A small image flow-matching model, trained from scratch: 6100 steps.
Rows from block 4, named by matrix and row number. Each number is 128 + 32 x the weight over its row's rms, rounded and kept within 0 to 255. All counts start at 0. Numbers have three digits each. After the name is the row's rms in percent of the matrix's.
# emb: conditioning projection (model.enc.1.1.emb.weight, 128x256), inputs 128-255
emb.19 040:128128128128128128128128128128128128128128128128128128128128128128128128128128128128128128128128128128135128126128128128128128128128128128128128128128128128131128128128128128128128128128128128128128128128128128128128128128128128128128128128128128128128128128128128128128128128128128128128128128128128128128128128128128128128128128128128128128128128128128128128128128128128128128128128
emb.20 140:128128128128128128128128128128128128128128128128128128130128128128128128128128128128128179128128128128000128128128128128128128128128128128128128128128128128000128128128128128128128128128128128128128128128128128128128128128128128128128128128128128128128128128128128128128128128128128128128128128128128128128128128128128128128128128128128128128128128128128128128128128128128128128128128
emb.21 095:128128128128128128128128128128128128128128128128128128131127128128128127128128128128128255128128128128097128161128128128128128128128128128128128128128129128098128128128128128128128128128128128128128128128128128128128128128128128128128128128128128128128128128128128128131128128128128128128128128128128128128128128128128128128128128128128128128128128128128128128128128128130128128128128
emb.22 198:128128128128128128128128128128128128128128128128128128128126128128128128128128128128128000128181128128000128094125128128128128128128128128128128128128129128114128128128128128128128128128128128128128128128133128128128128128128128128128128128128128128128128128128128128131128128128128128128128100128128128128128128128128128128128128128128128128128128128128128128052128128128128128128129
emb.23 123:128128128128128128128128128128128128128128128128128128127087128128128128128128128128128000128125128128047128103128177128128128128128128128128128128128135128007128128128128128128128128128128128128128128128128128128128128128128128128128128128128128128128128128128128128129128128128128128128128128128128128128128128128128128128128128128128128128128128128128128128128128128128128128128128
emb.24 079:128128128128128128128128128128128128128128128128128128128146128128128128128128128128128128128135128128089128152128146128128128128128128128128128128128128128107128128128128128128128128128128128128128128128128128128128128128128128128128128128128128128128128128128128128128128128128128128128128128128128128128128128128128128128128128128128128128128128128128128128203128128128128128128128
emb.25 126:128128128128128128128128128128128128128128128128128128128128128128128128128128128128128000128128128128128128126128066128128128128128128128128128128128128128127128128128128128128128128128128128128128128128081128128128128128128128128128128128128128128128128128128128128128128128128128128128128128128128128128128128128128128128128128128128128128128128128128128128128128128128128128128128
emb.26 056:128128128128128128128128128128128128128128128128128128128128128128128128128128128128128000128128128128000128139128128128128128128128128128128128128128128128108128128128128128128128128128128128128128128128128128128128128128128128128128128128128128128128128128128128128128128128128128128128128128128128128128128128128128128128128128128128128128128128128128128128127128128128128128128128
emb.27 166:128128128128128128128128128128128128128128128128128128155124128128128128128128128128128000128157128128250128120128183128128128128128128128128128128128128128121128128128128128128128128128128128128128128128128128128128128128128128128128128128128128128128128128128128128132128128128128128129128128128128128128128128128128128128128128128128128128128128128128128128128128128128129128128128
emb.28 008:128128128128128128128128128128128128128128128128128128128128128128128128128128128128128124128128128128000128127128128128128128128128128128128128128128128128127128128128128128128128128128128128128128128128128128128128128128128128128128128128128128128128128128128128128128128128128128128128128128128128128128128128128128128128128128128128128128128128128128128128128128128128128128128128
emb.29 020:128128128128128128128128128128128128128128128128128128066087128128128128128128128128128131128128128128128128041128128128128128128128128128128128128128128128080128128128128128128128128128128128128128128128128128128128128128128128128128128128128128128128128128128128128128128128128128128128128128128128128128128128128128128128128128128128128128128128128128128128128128128128128128128128
emb.30 155:128128128128128128128128128128128128128128128128128128128129128128128128128128128128128067128128128128126128115128170128128128128128128128128128128128128128116128128128128128128128128128128128128128128128140128128128128128128128128128128128128128128128128128128128128129128128128128128128128128128128128128128128128128128128128128128128128128128128128128128128162128128128128128128128
emb.31 102:128128128128128128128128128128128128128128128128128128128127128128128128128128128128128000128130128128255128132128128128128128128128128128128128128126125128109128128128128128128128128128128128128128128128148128128128128128128128128128128128128128128128128128128128128128128128128128128128128128128128128128128128128128128128128128128128128128128128128128128128000128128128128128128128
emb.32 024:128128128128128128128128128128128128128128128128128128128128128128128128128128128128128000128128128128128128128128128128128128128128128128128128128128128128126128128128128128128128128128128128128128128128128128128128128128128128128128128128128128128128128128128128128128128128128128128128128128128128128128128128128128128128128128128128128128128128128128128128128128128128128128128128
emb.33 056:128128128128128128128128128128128128128128128128128128127128128128128128128128128128128000128128128128127128131128128128128128128128128128128128128128129128162128128128128128128128128128128128128128128128128128128128128128128128128128128128128128128128128128128128128129128128128128128128128128128128128128128128128128128128128128128128128128128128128128128128128128128128128128128128
emb.34 105:128128128128128128128128128128128128128128128128128128129122128128128126128128128128128118128128128128170128058128128128128128128128128128128128128128132128030128128128128128128128128128128118128128128128128128128128128128128128128128128128128128128128128128128128128130128128128128128130128128128128128128128128128128128128128128128128128128128128128128128128069128128128128128128129
emb.35 009:128128128128128128128128128128128128128128128128128128067075128128128130128128128128128255128128128128126128042129128128128128128128128128128128128129126128255128128128128128128128128128128128128128128128117128128128128128128128128128128128128128128128128128128128128151127128128128128130128128128128128128128128128128128128128128128128128128128126128128128128128128128129129128128127
emb.36 102:128128128128128128128128128128128128128128128128128128129082128128128128128128128128128011128128128128255128104128140128128128128128128128128128128128129159112128128128128128128128128128128128128128128128157128128128128128128128128128128055128128128128128128128128128128128128128128128128128128128128128128128128128128128128128128128128128128128128128128128128061128128128127128128128
emb.37 157:128128128128128128128128128128128128128128128128128128124152128128128131128128128128128000128162128128128128156120128128128128128128128128128128128128126128167128128128128128128128128128128128128128128128129128128128128128128128128128128128128128128128128128128128128129131128128128128128128128128128128128128128128128128128128128128128128128128128128128128128128128128128127128128165
emb.38 040:128128128128128128128128128128128128128128128128128128128128128128128128128128128128128071128128128128255128129128128128128128128128128128128128128128128128127128128128128128128128128128128128128128128128128128128128128128128128128128128128128128128128128128128128128128128128128128128128128128128128128128128128128128128128128128128128128128128128128128128128128128128128128128128128
emb.40 260:128128128128128134128128128128128128128128128128128128000000128128128128128128128128128125128127128128171128000127128128128128128128128128128128128128128128117128128128128128128128128128128128128128128128137128128128128128128128128128128130128128128128128128128128128120129128128128128128128110128128128128128131128128128128128128128128128128128128128128128128127128128124128128128124
emb.41 080:128128128128128128128128128128128128128128128128128128128128128128128128128128128128128000128128128128000128128128128128128128128128128128128128128128128128130128128128128128128128128128128128128128128128128128128128128128128128128128128128128128128128128128128128128128128128128128128128128128128128128128128128128128128128128128128128128128128128128128128128128128128128128128128128
emb.42 081:128128128128128128128128128128128128128128128128128128205145128128128128128128128128128000128128128128255128255128128128128128128128128128128128128128128128079128128128128128128128128128128128128128128128128128128128128128128128128128128128128128128128128128128128128128128128128128128128128128128128128128128128128128128128128128128128128128128128128128128128128128128128128128128128
emb.43 168:128128128128128128128128128128128128128128128128128128127122128128128127128128128128128000128128128128130128076128128128123128128128128128128128128128128128141128128128128128128128128128128128128128128128131128128128128128128128128128128128128128128128128128128128128130128128128128128128128128128128128128128128128128128128128128128128128128128128128128128128128128128128128128128128
emb.44 108:128128128128128128128128128128128128128128128128128128128128128128128128128128128128128000128128128128128128128128128128128128128128128128128128128128128128126128128128128128128128128128128128128128128128128128128128128128128128128128128128128128128128128128128128128128128128128128128128128128128128128128128128128128128128128128128128128128128128128128128128128128128128128128128128
emb.45 119:128128128128128128128128128128128128128128128128128128126128128128128128128128128128128000128134128128130128161128134128128128128128128128128128128128128128041128128128128128128128128128128128128128128128138128128128128128128128128128128128128128128128128128128128128128128128128128128128128128128128128128128128128128128128128128128128128128128128128128128128128128128127127128128128
emb.46 182:128128128128128128128128128128128128128128128128128128134129128128128131128128128128128000128128128128128128078142128128128128128128128126128128128128121128017128128128128128128128128128128128128128128128152128128128128128128128128128128128128128128128128128128128128123128128128128128128128128128128128128128128128128128128128128128128128128128128128128128128124128128129128128128116
emb.47 017:128128128128128128128128128128128128128128128128128128128127128128128128128128128128128220128128128128129128115129128128128128128128128128128128128128128128216128128128128128128128128128128128128128128128128128128128128128128128128128128128128128128128128128128128128128128128128128128128128128128128128128128128128128128128128128128128128128128128128128128128128128128128128128128128
emb.48 139:128128128128128128128128133128128128128128128128128128129128128128128128128128128128128000128144128128066128120128127128128128128128128128128128128128128128098128128128128128128128128128128128128128128128130128128128128128128128128128128128128128128128128128128128128127128128128128128128128128128128128128128128128128128128128128128128128128128128128128128128112128128128128128128128
emb.49 210:128128128128128128128124128128128128128128128128128128135133128128128113128128128128128255128118128128131128058129128128128128128128128128128128128129152128062128128128128128128128128128128128128128128128128128128128128128128128128128128129128128128128128128128128128128127128128128128128128128128128128128128128128128128128128128128128128128128128128128128128104128130129128128128128
emb.50 021:128128128128128128128128128128128128128128128128128128128128128128128128128128128128128122128128128128255128123128128128128128128128128128128128128128128128119128128128128128128128128128128128128128128128128128128128128128128128128128128128128128128128128128128128128128128128128128128128128128128128128128128128128128128128128128128128128128128128128128128128128128128128128128128128
emb.51 136:128128128128128128128128128128128128128128128128128128120114128128128128128128128128128000128137128128128128086128128128128128128128128128128128128128107128115128128128128128128128128128128128128128128128184128128128128128128128128128128128128128128128128128128128128128128128128128128128128128128128128128128128128128128128128128128128128128128128128128128128120128128128127128128128
emb.52 107:128128128128128128128128128128128128128128128128128128129128128128128131128128128128128000128180128128127128047128128128128128128128128128128128128128127128146128128128128128128128128128128128128128128128135128128128128128128128128128128128128128128128128128128128128128129128128128128128128128128128128128128128128128128128128128128128128128128128128128128128128128128128128128128128
emb.54 016:128128128128128128128128128128128128128128128128128128128128128128128128128128128128128153128128128128126128078128128128128128128128128128128128128128128128101128128128128128128128128128128128128128128128128128128128128128128128128128128128128128128128128128128128128128128128128128128128128128128128128128128128128128128128128128128128128128128128128128128128128128128128128128128128
emb.55 071:128128128128128128128128128128128128128128128128128128124126128128128128128128128128128118128128128128028128128128255128128128128128128128128128128128128128079128128128128128128128128128128128128128128128128128128128128128128128128128128128128128128128128128128128128128128128128128128128128128128128128128128128128128128128128128128128128128128128128128128128128128128128128128128128
emb.56 040:128128128128128128128128128128128128128128128128128128146129128128128128128128128128128000128128128128127128143130128128128128128128128128128128128128128128130128128128128128128128128128128128128128128128128128128128128128128128128128128128128128128128128128128128128128128128128128128128128128128128128128128128128128128128128128128128128128128128128128128128128128128128128128128128
emb.57 143:128128128128128128128128128128128128128128128128128128170158128128128127128128128128128128128130128128255128173128128128128128128128128128128128128128129128080128128128128128128128128128128128128128128128128128128128128128128128128128128128128128128128128128128128128128128128128128128128128128128128128128128128128128128128128128128128128128128128128128128128128128128128128128128128
emb.58 077:128128128128128128128128128128128128128128128128128128128128128128128128128128128128128000128128128128041128128128128128128128128128128128128128128128128128082128128128128128128128128128128128128128128128128128128128128128128128128128128128128128128128128128128128128128128128128128128128128128128128128128128128128128128128128128128128128128128128128128128128128128128128128128128128
emb.59 141:128128128128128128128128128128128128128128128128128128119125128128128128128128128128128000128128128128122128097129128128128128128128128128128128128128128128017128128128128128128128128128128128128128128128128128128128128128128128128128128128128128128128128128128128128128128128128128128128128128128128128128128128128128128128128128128128128128128128128128128128200128128128128128128128
emb.60 121:128128128128128128128128128128128128128128128128128128141128128128128118128128128128128000128155128128118128129128128128128128128128128128128128128129132128000128128128128128128128128128128128128128128128128128128128128128128128128128128128128128128128128128128128128128127128128128128128128128128128128128128128128128128128128128128128128128128128128128128128027128128130128128128128
emb.62 019:128128128128128128128128128128128128128128128128128128128128128128128128128128128128128088128128128128128128127128128128128128128128128128128128128128128128129128128128128128128128128128128128128128128128128128128128128128128128128128128128128128128128128128128128128128128128128128128128128128128128128128128128128128128128128128128128128128128128128128128128128128128128128128128128
emb.63 122:128128128128128128128128128128128128128128128128128128137124128128128128128128128128128000128148128128108128111133183128128128128128128128128128128128124128046128128128128128128128128128128128128128128128200128128128128128128128128128128128128128128128128128128128128134128128128128128128128128128128128128128128128128128128128128128128128128128128128128128128130128128128128128128128
emb.64 064:128128128128128128128128128128128128128128128128128128130129128128128128128128128128128000128134128128130128062128128128128128128128128128128128128128128128123128128128128128128128128128128128128128128128128128128128128128128128128128128128128128128128128128128128128127128128128128128128128128128128128128128128128128128128128128128128128128128128128128128128128128128128128128128128
emb.65 028:128128128128128128128128128128128128128128128128128128127128128128128128128128128128128048128128128128246128073128128128128128128128128128128128128128128128194128128128128128128128128128128128128128128128128128128128128128128128128128128128128128128128128128128128128134128128128128128128128128128128128128128128128128128128128128128128128128128128128128128128128128128128128128128128
emb.66 127:128128128128128128128128128128128128128128128131128128128136128128128093128128128128128131128074128128147128124145128128128128128128128128128128128128127128000128128128128128128128128128128128128128128128128128128128128128128128128128128128128128128128128128128128128127128128128128128128128128128128128128128128128128128128128128128128128128128128128128128128128128128128128128128111
emb.67 052:128128128128128128128128128128128128128128128128128128125128128128128128128128128128128089128128128128000128147128128128128128128128128128128128128128128128000128128128128128128128128128128128128128128128128128128128128128128128128128128128128128128128128128128128128128128128128128128128128128128128128128128128128128128128128128128128128128128128128128128128128128128127128128128128
emb.68 056:128128128128128128128128128128128128128128128128128128127128128128128127128128128128128189128128128128192128132129128128128128128128128128128128128128128128125128128128128128128128128128128128128128128128128128128128128128128128128128128128128128128128128128128128128128129128128128128128128128128128128129128128128128128128128128128128128128128128128128128128129128128127128128128128
emb.69 030:128128128128128128128128128128128128128128128128128128129128128128128128128128128128128120128128128128004128091128128128128128128128128128128128128128128128077128128128128128128128128128128128128128128128128128128128128128128128128128128128128128128128128128128128128128128128128128128128128128128128128128128128128128128128128128128128128128128128128128128128130128128128128128128128
emb.70 031:128128128128128128128128128128128128128128128128128128128128128128128128128128128128128000128128128128126128141128128128128128128128128128128128128128128128101128128128128128128128128128128128128128128128128128128128128128128128128128128128128128128128128128128128128128128128128128128128128128128128128128128128128128128128128128128128128128128128128128128128127128128128128128128128
emb.71 072:128128128128128128128128128128128128128128128128128128128129128128128128128128128128128129128128128128000128111128128128128128128128128128128128128128128128221128128128128128128128128128128128128128128128128128128128128128128128128128128128128128128128128128128128128128128128128128128128128128128128128128128128128128128128128128128128128128128128128128128128151128128129128128128128
emb.72 056:128128128128128128128128128128128128128128128128128128125132128128128127128128128128128255128128128128255128120128128128128128128128128129128128128128145128255128128128128128128128128128128128128128128128084128128128128128128128128128128128128128128128128128128128128128128128128128128128128128128128128128128128128128128128128128128128128128128128128128128128147128128130128128128128
emb.73 015:128128128128128128128128128128128128128128128128128128151111128128128129128128128128128134128126128128255128000128128128128128128128128128128128128129129128139128128128128128128128128128128128128128128128128128128128128128128128128128128128128128128128128128128128128130128128128128128128128128128128128128128128128128128128128128128128128128128128128128128128120128128128128128128128
emb.74 025:128128128128128128128128128128128128128128128128128128128128128128128127128128128128128131128128128128130128000128128128128128128128128128128128128128128128117128128128128128128128128128128128128128128128130128128128128128128128128128128128128128128128128128128128128127128128128128128128128128128128128128128128128128128128128128128128128128128128128128128128128128128128128128128128
emb.75 049:128128128128128128128128128128128128128128128128128128128127128128128128128128128128128057128128128128136128124128128128128128128128128128128128128128128128103128128128128128128128128128128128128128128128128128128128128128128128128128128128128128128128128128128128128128128128128128128128128128128128128128128128128128128128128128128128128128128128128128128128128128128128128128128128
emb.76 036:128128128128128128128128128128128128128128128128128128125124128128128128128128128128128122128128128128064128140128128128128128128128128129128128128128132128071128128128128128128128128128128128128128128128128128128128128128128128128128128128128128128128128128128128128134128128128128128128128128128128128128128128128128128128128128128128128128128128128128128128119128128128128128128129
emb.77 029:128128128128128128128128128128128128128128128128128128130129128128128128128128128128128000128128128128123128110127128128128128128128128128128128128128144128079128128128128128128128128128128128128128128128128128128128128128128128128128128128128128128128128128128128128128128128128128128129128128128128128128128128128128128128128128128128128128128128128128128128128128128128128128128128
emb.78 035:128128128128128128128128128128128128128128128128128128178157128128128128128128128128128073128128128128124128223128128128128128128128128128128128128128130128128128128128128128128128128128128128128128128128125128128128128128128128128128128128128128128128128128128128128128128128128128128128128128128128128129128128128128128128128128128128128128128128128128128128223128128128128128128129
emb.79 051:128128128128128128128128128128128128128128128128128128162153128128128126128128128128128133128128128128128128202128128128128128128128128128128128128128133128000128128128128128128128128128128128128128128128128128128128128128128128128128128128128128128128128128128128128128128128128128128128128128128128128128128128128128128128128128128128128128128128128128128128128128128128128128128128
emb.80 068:128128128128128128128128128128128128128128128128128128086126128128128128128128128128128033128128128128127128120127203128128128128128128128128128128128128128095128128128128128128128128128128128128128128128130128128128128128128128128128128128128128128128128128128128128128128128128128128128128128128128128128128128128128128128128128128128128128128128128128128128134128128128128128128128
emb.81 049:128128128128128128128128128128128128128128128128128128222160128128128128128128128128128065128128128128135128069128128128128128128128128128128128128128130128148128128128128128128128128128128128128128128128128128128128128128128128128128128128128128128128128128128128128123128128128128128123128128128128128128128128128128128128128128128128128128128128128128128128128128128128128128128127
emb.82 131:128128127128128128128128128128128128128128109128128128128109128128128130128128128128128215128128128128128128134128128128128128128128128128128128128128123128000128128128128128128128128128128128128128128128255128128128128128128128128128128128128128128128128128128128128120128128128128128123128128128128128128128128128128128128128128128128128128128128128128128128127128128128128128128126
emb.83 052:128128128128128128128128128128128128128128128128128128128128128128128128128128128128128000128128128128094128127128128128128128128128128128128128128128128128048128128128128128128128128128128128128128128128128128128128128128128128128128128128128128128128128128128128128128128128128128128128128128128128128128128128128128128128128128128128128128128128128128128128128128128128128128128128
emb.84 111:128128128128128128128128128128128128128128128128128128133130128128128128128128128128128000128128128128164128133128138128128128128128128128128128128128127128119128128128128128128128128128128128128128128128129128128128128128128128128128128128128128128128128128128128128124128128128128128127128128128128128128128128128128128128128128128128128128128128128128128128082128128123128128128128
emb.85 022:128128128128128128128128128128128128128128128128128128104058128128128146128128128128128000128127128128236128110130128128128128128128128128128128128128094128226128128128128128128128128128128128128128128128131128128128128128129128128128128128128128128128128128128128128127128128128128128124128128128128128128128128128128128128128128128128128128128128128128128128128128128128128128128119
emb.86 065:128128128128128128128128128128128128128128128128128128127112128128128128128128128128128128128128128128129128105128128128128128128128128128128128128128128128167128128128128128128128128128128128128128128128128128128128128128128128128128128128128128128128128128128128128128128128128128128128128128128128128128128128128128128128128128128128128128128128128128128128128128128128128128128128
emb.87 033:128128128128128128128128128128128128128128128128128128116130128128128128128128128128128000128128128128127128060116128128128128128128128128128128128128135128255128128128128128128128128128128128128128128128128128128128128128128128128128128128128128128128128128128128128128128128128128128129128128128128128128128128128128128128128128128128128128128128128128128128129128128128128128128128
emb.88 059:128128128128128128128128128128128128128128128128128128135125128128128126128128128128128025128128128128168128087131128128128128128128128128128128128128127128000128128128128128128128128128128128128128128128128128128128128128128128128128128128128128128128128128128128128130127128128128128128128128128128128128128128128128128128128128128128128128128128128128128128127128128129128128128128
emb.89 019:128128128128128128128128128128128128128128128128128128114115128128128128128128128128128000128128128128255128123128128128128128128128128128128128128128128128220128128128128128128128128128128128128128128128128128128128128128128128128128128128128128128128128128128128128128128128128128128128128128128128128128128128128128128128128128128128128128128128128128128128128128128128128128128128
emb.90 051:128128128128128128128128128128128128128128128128128128113135128128128129128128128128128179128121128128133128173127128128128128128128128128128128128128106128000128128128128128128128128128128128128128128128128128128128128128128128128128128128128128128128128128128128128102128128128128128128128128128128128128128128128128128128128128128128128128128128128128128128128128128126128128128128
emb.91 034:128128128128128128128128128128128128128128128128128128122120128128128128128128128128128130128128128128000128098128128128128128128128128128128128128128129128148128128128128128128128128128128128128128128128128128128128128128128128128128128128128128128128128128128128128128128128128128128128128128128128128128128128128128128128128128128128128128128128128128128128128128128128128128128128
emb.92 050:128128128128128128128128128128128128128128128128128128128128128128128128128128128128128000128128128128255128127128128128128128128128128128128128128128128128128128128128128128128128128128128128128128128128128128128128128128128128128128128128128128128128128128128128128128128128128128128128128128128128128128128128128128128128128128128128128128128128128128128128128128128128128128128128
emb.93 074:128128128128128128128128128128128128128128128128128128131144128128128128128128128128128180128128128128128128171128128128128128128128128128128128128128128128131128128128128128128128128128128128128128128128128128128128128128128128128128128128128128128128128128128128128124128128128128128128128128128128128128128128128128128128128128128128128128128128128128128128128128128128128128128128
emb.94 161:128128128128128128128128128128128128128128128128128128128116128128128128128128128128128000128127128128000128118128128128128128128128128128128128128128129128131128128128128128128128128128128128128128128128128128128128128128128128128128128128128128128128128128128128128128128128128128128128128128128128128128128128128128128128128128128128128128128128128128128128153128128130128128128128
emb.95 097:128128128128128128128128128128128128128128128128128128129128128128128128128128128128128041128128128128009128088128128128128128128128128128128128128128128128121128128128128128128128128128128128128128128128128128128128128128128128128128128128128128128128128128128128128128128128128128128128128128128128128128128128128128128128128128128128128128128128128128128128126128128128128128128128
emb.96 036:128128128128128128128128128128128128128128128128128128128128128128128128128128128128128000128128128128145128118128128128128128128128128128128128128128128128128128128128128128128128128128128128128128128128128128128128128128128128128128128128128128128128128128128128128128128128128128128128128128128128128128128128128128128128128128128128128128128128128128128128128128128128128128128128
emb.97 026:128128128128128128128128128128128128128128128128128128255255128128128128128128128128128000128127128128126128255128128128128128128128128128128128128128130128146128128128128128128128128128128128128128128128128128128128128128128128128128128128128128128128128128128128128137128128128128128129128128128128128128128128128128128128128128128128128128128128128128128128128128128128128128128128
emb.98 087:128128128128128128128128128128128128128128128128128128127124128128128128128128128128128000128128128128255128114127128128128128128128128128128128128128131128124128128128128128128128128128128128128128128128128128128128128128128128128128128128128128128128128128128128128128128128128128128130128128128128128128128128128128128128128128128128128128128128128128128128126128128127129128128128
emb.99 030:128128128128128128128128128128128128128128128128128128087089128128128128128128128128128000128129128128127128125127129128128128128128128127128128128128129128162128128128128128128128128128128128128128128128128128128128128128128128128128128128128128128128128128128128128154128128128128128138128128128128128128128128128128128128128128128128128128128127128128128128128128128128128128128127
emb.100 318:128128128128128128128128128128128128128128128128128128127144128128128128128128128128128255128220128128000128128128153128128128128128128128128128128128128128129128128128128128128128128128128128128128128128128128128128128128128128128128128128128128128128128128128128128128128128128128128128128128128128128128128128128128128128128128128128128128128128128128128128128128128128128128128128
emb.101 088:128128130128128128128128128128128128128128128128128128135127128128128081128128128128128255128127128128255128019170128128128128128128128128128128128128134128000128128128129128128128128128128128128128128128137128128128128128128128128128128128128128128128128128128128128130128128128128128131128129128128128128128128128128128128128128128128128128128128128128128128128128128128128128128138
emb.102 007:128128128128128128128128128128128128128128128128128128116120128128128128128128128128128138128128128128085128124128128128128128128128128128128128128128128128089128128128128128128128128128128128128128128128128128128128128128128128128128128128128128128128128128128128128128128128128128128128128128128128128128128128128128128128128128128128128128128128128128128128128128128128128128128128
emb.103 031:128128128128128128128128128128128128128128128128128128126129128128128128128128128128128134128128128128103128123128128128128128128128128128128128128128129128112128128128128128128128128128128128128128128128127128128128128128128128128128128128128128128128128128128128128128128128128128128128128128128128128128128128128128128128128128128128128128128128128128128128131128128131128128128128
emb.104 253:128128128128128128128128128128128128128128128128128128255255128128128153128128128128128255128128128128175128255097102128128128128128128128128128128128134128223128128128128128128128128128128128128128128128106128128128128128128128128128128128128128128128128128128128128127128128128128128145128128128128128128128128128128128128128128128128128128128128128128128128128128128127138128128128
emb.105 023:128128128128128128128128128128128128128128128128128128125140128128128128128128128128128000128128128128135128130128128128128128128128128128128128128128128128102128128128128128128128128128128128128128128128128128128128128128128128128128128128128128128128128128128128128125128128128128128128128128128128128128128128128128128128128128128128128128128128128128128128128128128128128128128128
emb.106 067:128128128128128128128128128128128128128128128128128128104097128128128128128128128128128000128149128128057128127128229128128128128128128128128128128128128128128128128128128128128128128128128128128128128128211128128128128128128128128128128128128128128128128128128128128128128128128128128128128128128128128128128128128128128128128128128128128128128128128128128128128128128128128128128128
emb.107 067:128128128128128128128128128128128128128128128128128128137128128128128128128128128128128255128128128128134128139130128128128128128128128128128128128128126128230128128128128128128128128128128128128128128128128128128128128128128128128128128128128128128128128128128128128128128128128128128127128128128128128128128128128128128128128128128128128128128128128128128128197128128128128128128127
emb.108 007:128128128128128128128128128128128128128128128128128128131131128128128129128128128128128000128128128128130128184128128128128128128128128128128128128128128128153128128128128128128128128128128128128128128128128128128128128128128128128128128128128128128128128128128128128128128128128128128128128128128128128128128128128128128128128128128128128128128128128128128128128128128128128128128128
emb.109 019:128128128128128128128128128128128128128128128128128128133128128128128128128128128128128243128125128128000128144128127128128128128128128128128128128128131128150128128128128128128128128128128128128128128128128128128128128128128128128128128128128128128128128128128128128128128128128128128128128128128128128128128128128128128128128128128128128128128128128128128128127128128128128128128128
emb.110 054:128128128128128128128128128128128128128128128128128128098193128128128124128128128128128255128086128128118128181128128128128128128128128128128128128128128128255128128128128128128128128128128128128128128128133128128128128128128128128128128128128128128128128128128128128126128128128128128129128128128128128128128128128128128128128128128128128128128128128128128128101128128134120128128128
emb.111 032:128128128128128128128128128128128128128128128128128128131255128128128127128128128128128000128128128128138128255129128128128128128128128128128128128128116128095128128128128128128128128128128128128128128128128128128128128128128128128128128128128128128128128128128128128126128128128128128127128128128128128128128128128128128128128128128128128128128128128128128128128128128128127128128128
emb.112 137:128128128128128128128128128128128128128128128128128128127128128128128128128128128128128102128130128128255128125128140128128128128128128128128128128145128128128128128128128128128128128128128128128128128128128128128128128128128128128128128128128128128128128128128128128127128128128128128128128128128128128128128128128128128128128128128128128128128128128128128128128128128128128128128128
emb.113 136:128128128128128128128128128128128128128128128128128128022113128128128127128128128128128000128104128128255128112132180128128128128128128128128128128121129128020128128128127127128128128128128128128128128128172128128128128128130127128128128128128128128128128128128128128132128128128130128127128122128128128128129128128126128128128128128128128128128128128128128128128128128129128128128127
emb.114 047:128128128128128128128128128128128128128128128128128128128128128128128128128128128128128000128128128128000128128128128128128128128128128128128128128128128128128128128128128128128128128128128128128128128128128128128128128128128128128128128128128128128128128128128128128128128128128128128128128128128128128128128128128128128128128128128128128128128128128128128128140128128128128128128128
emb.115 025:128128128128128128128128128128128128128128128128128128127127128128128128128128128128128255128097128128045128130128128128128128128128128128128128128128128128108128128128128128128128128128128128128128128128128128128128128128128128128128128128128128128128128128128128128128128128128128128128128128128128128128128128128128128128128128128128128128128128128128128128128128128128128128128128
emb.116 059:128128128128128128128128128128128128128128128128128128130129128128128128128128128128128135128127128128128128129128128128128128128128128128128128128128130128105128128128128128128128128128128128128128128128128128128128128128128128128128128128128128128128128128128128128128128128128128128128128128128128128128128128128128128128128128128128128128128128128128128128128128128128128128128128
emb.117 036:128128128128128128128128128128128128128128128128128128128128128128128128128128128128128000128128128128034128129128128128128128128128128128128128128128128128135128128128128128128128128128128128128128128128128128128128128128128128128128128128128128128128128128128128128128128128128128128128128128128128128128128128128128128128128128128128128128128128128128128128128128128128128128128128
emb.118 021:128128128128128128128128128128128128128128128128128128161142128128128128128128128128128141128129128128128128113129128128128128128128128128128128128128128128082128128128128128128128128128128128128128128128128128128128128128128128128128128128128128128128128128128128128128128128128128128128128128128128128128128128128128128128128128128128128128128128128128128128128128128128128128128128
emb.119 043:128128128128128128128128128128128128128128128128128128130128128128128128128128128128128141128128128128036128121128128128128128128128128128128128128129127128000128128128128128128128128128128128128128128128128128128128128128128128128128128128128128128128128128128128128128128128128128128128128128128128128128128128128128128128128128128128128128128128128128128128126128128128128128128127
emb.120 033:128128128128128128128128128128128128128128128128128128230178128128128128128128128128128000128128128128000128110129128128128128128128128128128128128128129128128128128128128128128128128128128128128128128128128128128128128128128128128128128128128128128128128128128128128128128128128128128128128128128128128128128128128128128128128128128128128128128128128128128128128128128128128128128128
emb.121 019:128128128128128128128128128128128128128128128128128128141129128128128128128128128128128159128118128128033128000127128128128128128128128127128128128128193128120128128128128128128128128128128128128128128128125128128128128128128128128128128128128128128128128128128128128133128128128128128133128128128128128128128128128128128128128128128128128128128128128128128128129128128128128128128130
emb.122 018:128128128128128128128128128128128128128128128128128128139127128128128128128128128128128143128128128128123128086128128128128128128128128128128128128128128128255128128128128128128128128128128128128128128128128128128128128128128128128128128128128128128128128128128128128129128128128128128128128128128128128128128128128128128128128128128128128128128128128128128128128128128128128128128128
emb.123 022:128128128128128128128128128128128128128128128128128128142146128129128128128128128128128000128125128128107128012129127128128128128128128127128128128128128128081128128128128128128128128128128128128128128128128128128128128128128128128128128128128128128128128128128128128128127128128128128128128128128129128130128128128128128128128128128128128128128128128128128128134128128167128128128128
emb.124 093:128128128128128128128128128128128128128128128128128128139128128128128128128128128128128187128128128128000128078128128128128128128128128128128128128128125128158128128128128128128128128128128128128128128128128128128128128128128128128128128128128128128128128128128128128125128128128128128127128128128128128128128128128128128128128128128128128128128128128128128128121128128128128128128125
emb.125 018:128128128128128128128128128128128128128128128128128128130115128128128128128128128128128190128128128128000128062128128128128128128128128128128128128128128128149128128128128128128128128128128128128128128128128128128128128128128128128128128128128128128128128128128128128133128128128128128128128128128128128128128128128128128128128128128128128128128128128128128128129128128129128128128128
emb.126 013:128128128128128128128128128128128128128128128128128128128128128128128128128128128128128000128128128128164128129128128128128128128128128128128128128128128128138128128128128128128128128128128128128128128128128128128128128128128128128128128128128128128128128128128128128128128128128128128128128128128128128128128128128128128128128128128128128128128128128128128128128128128128128128128128
emb.127 038:128128128128128128128128128128128128128128128128128128122128128128128128128128128128128139128124128128122128152128128128128128128128128128128128128128129128000128128128128128128128128128128128128128128128128128128128128128128128128128128128128128128128128128128128128128128128128128128128128128128128128128128128128128128128128128128128128128128128128128128128127128128128128128128128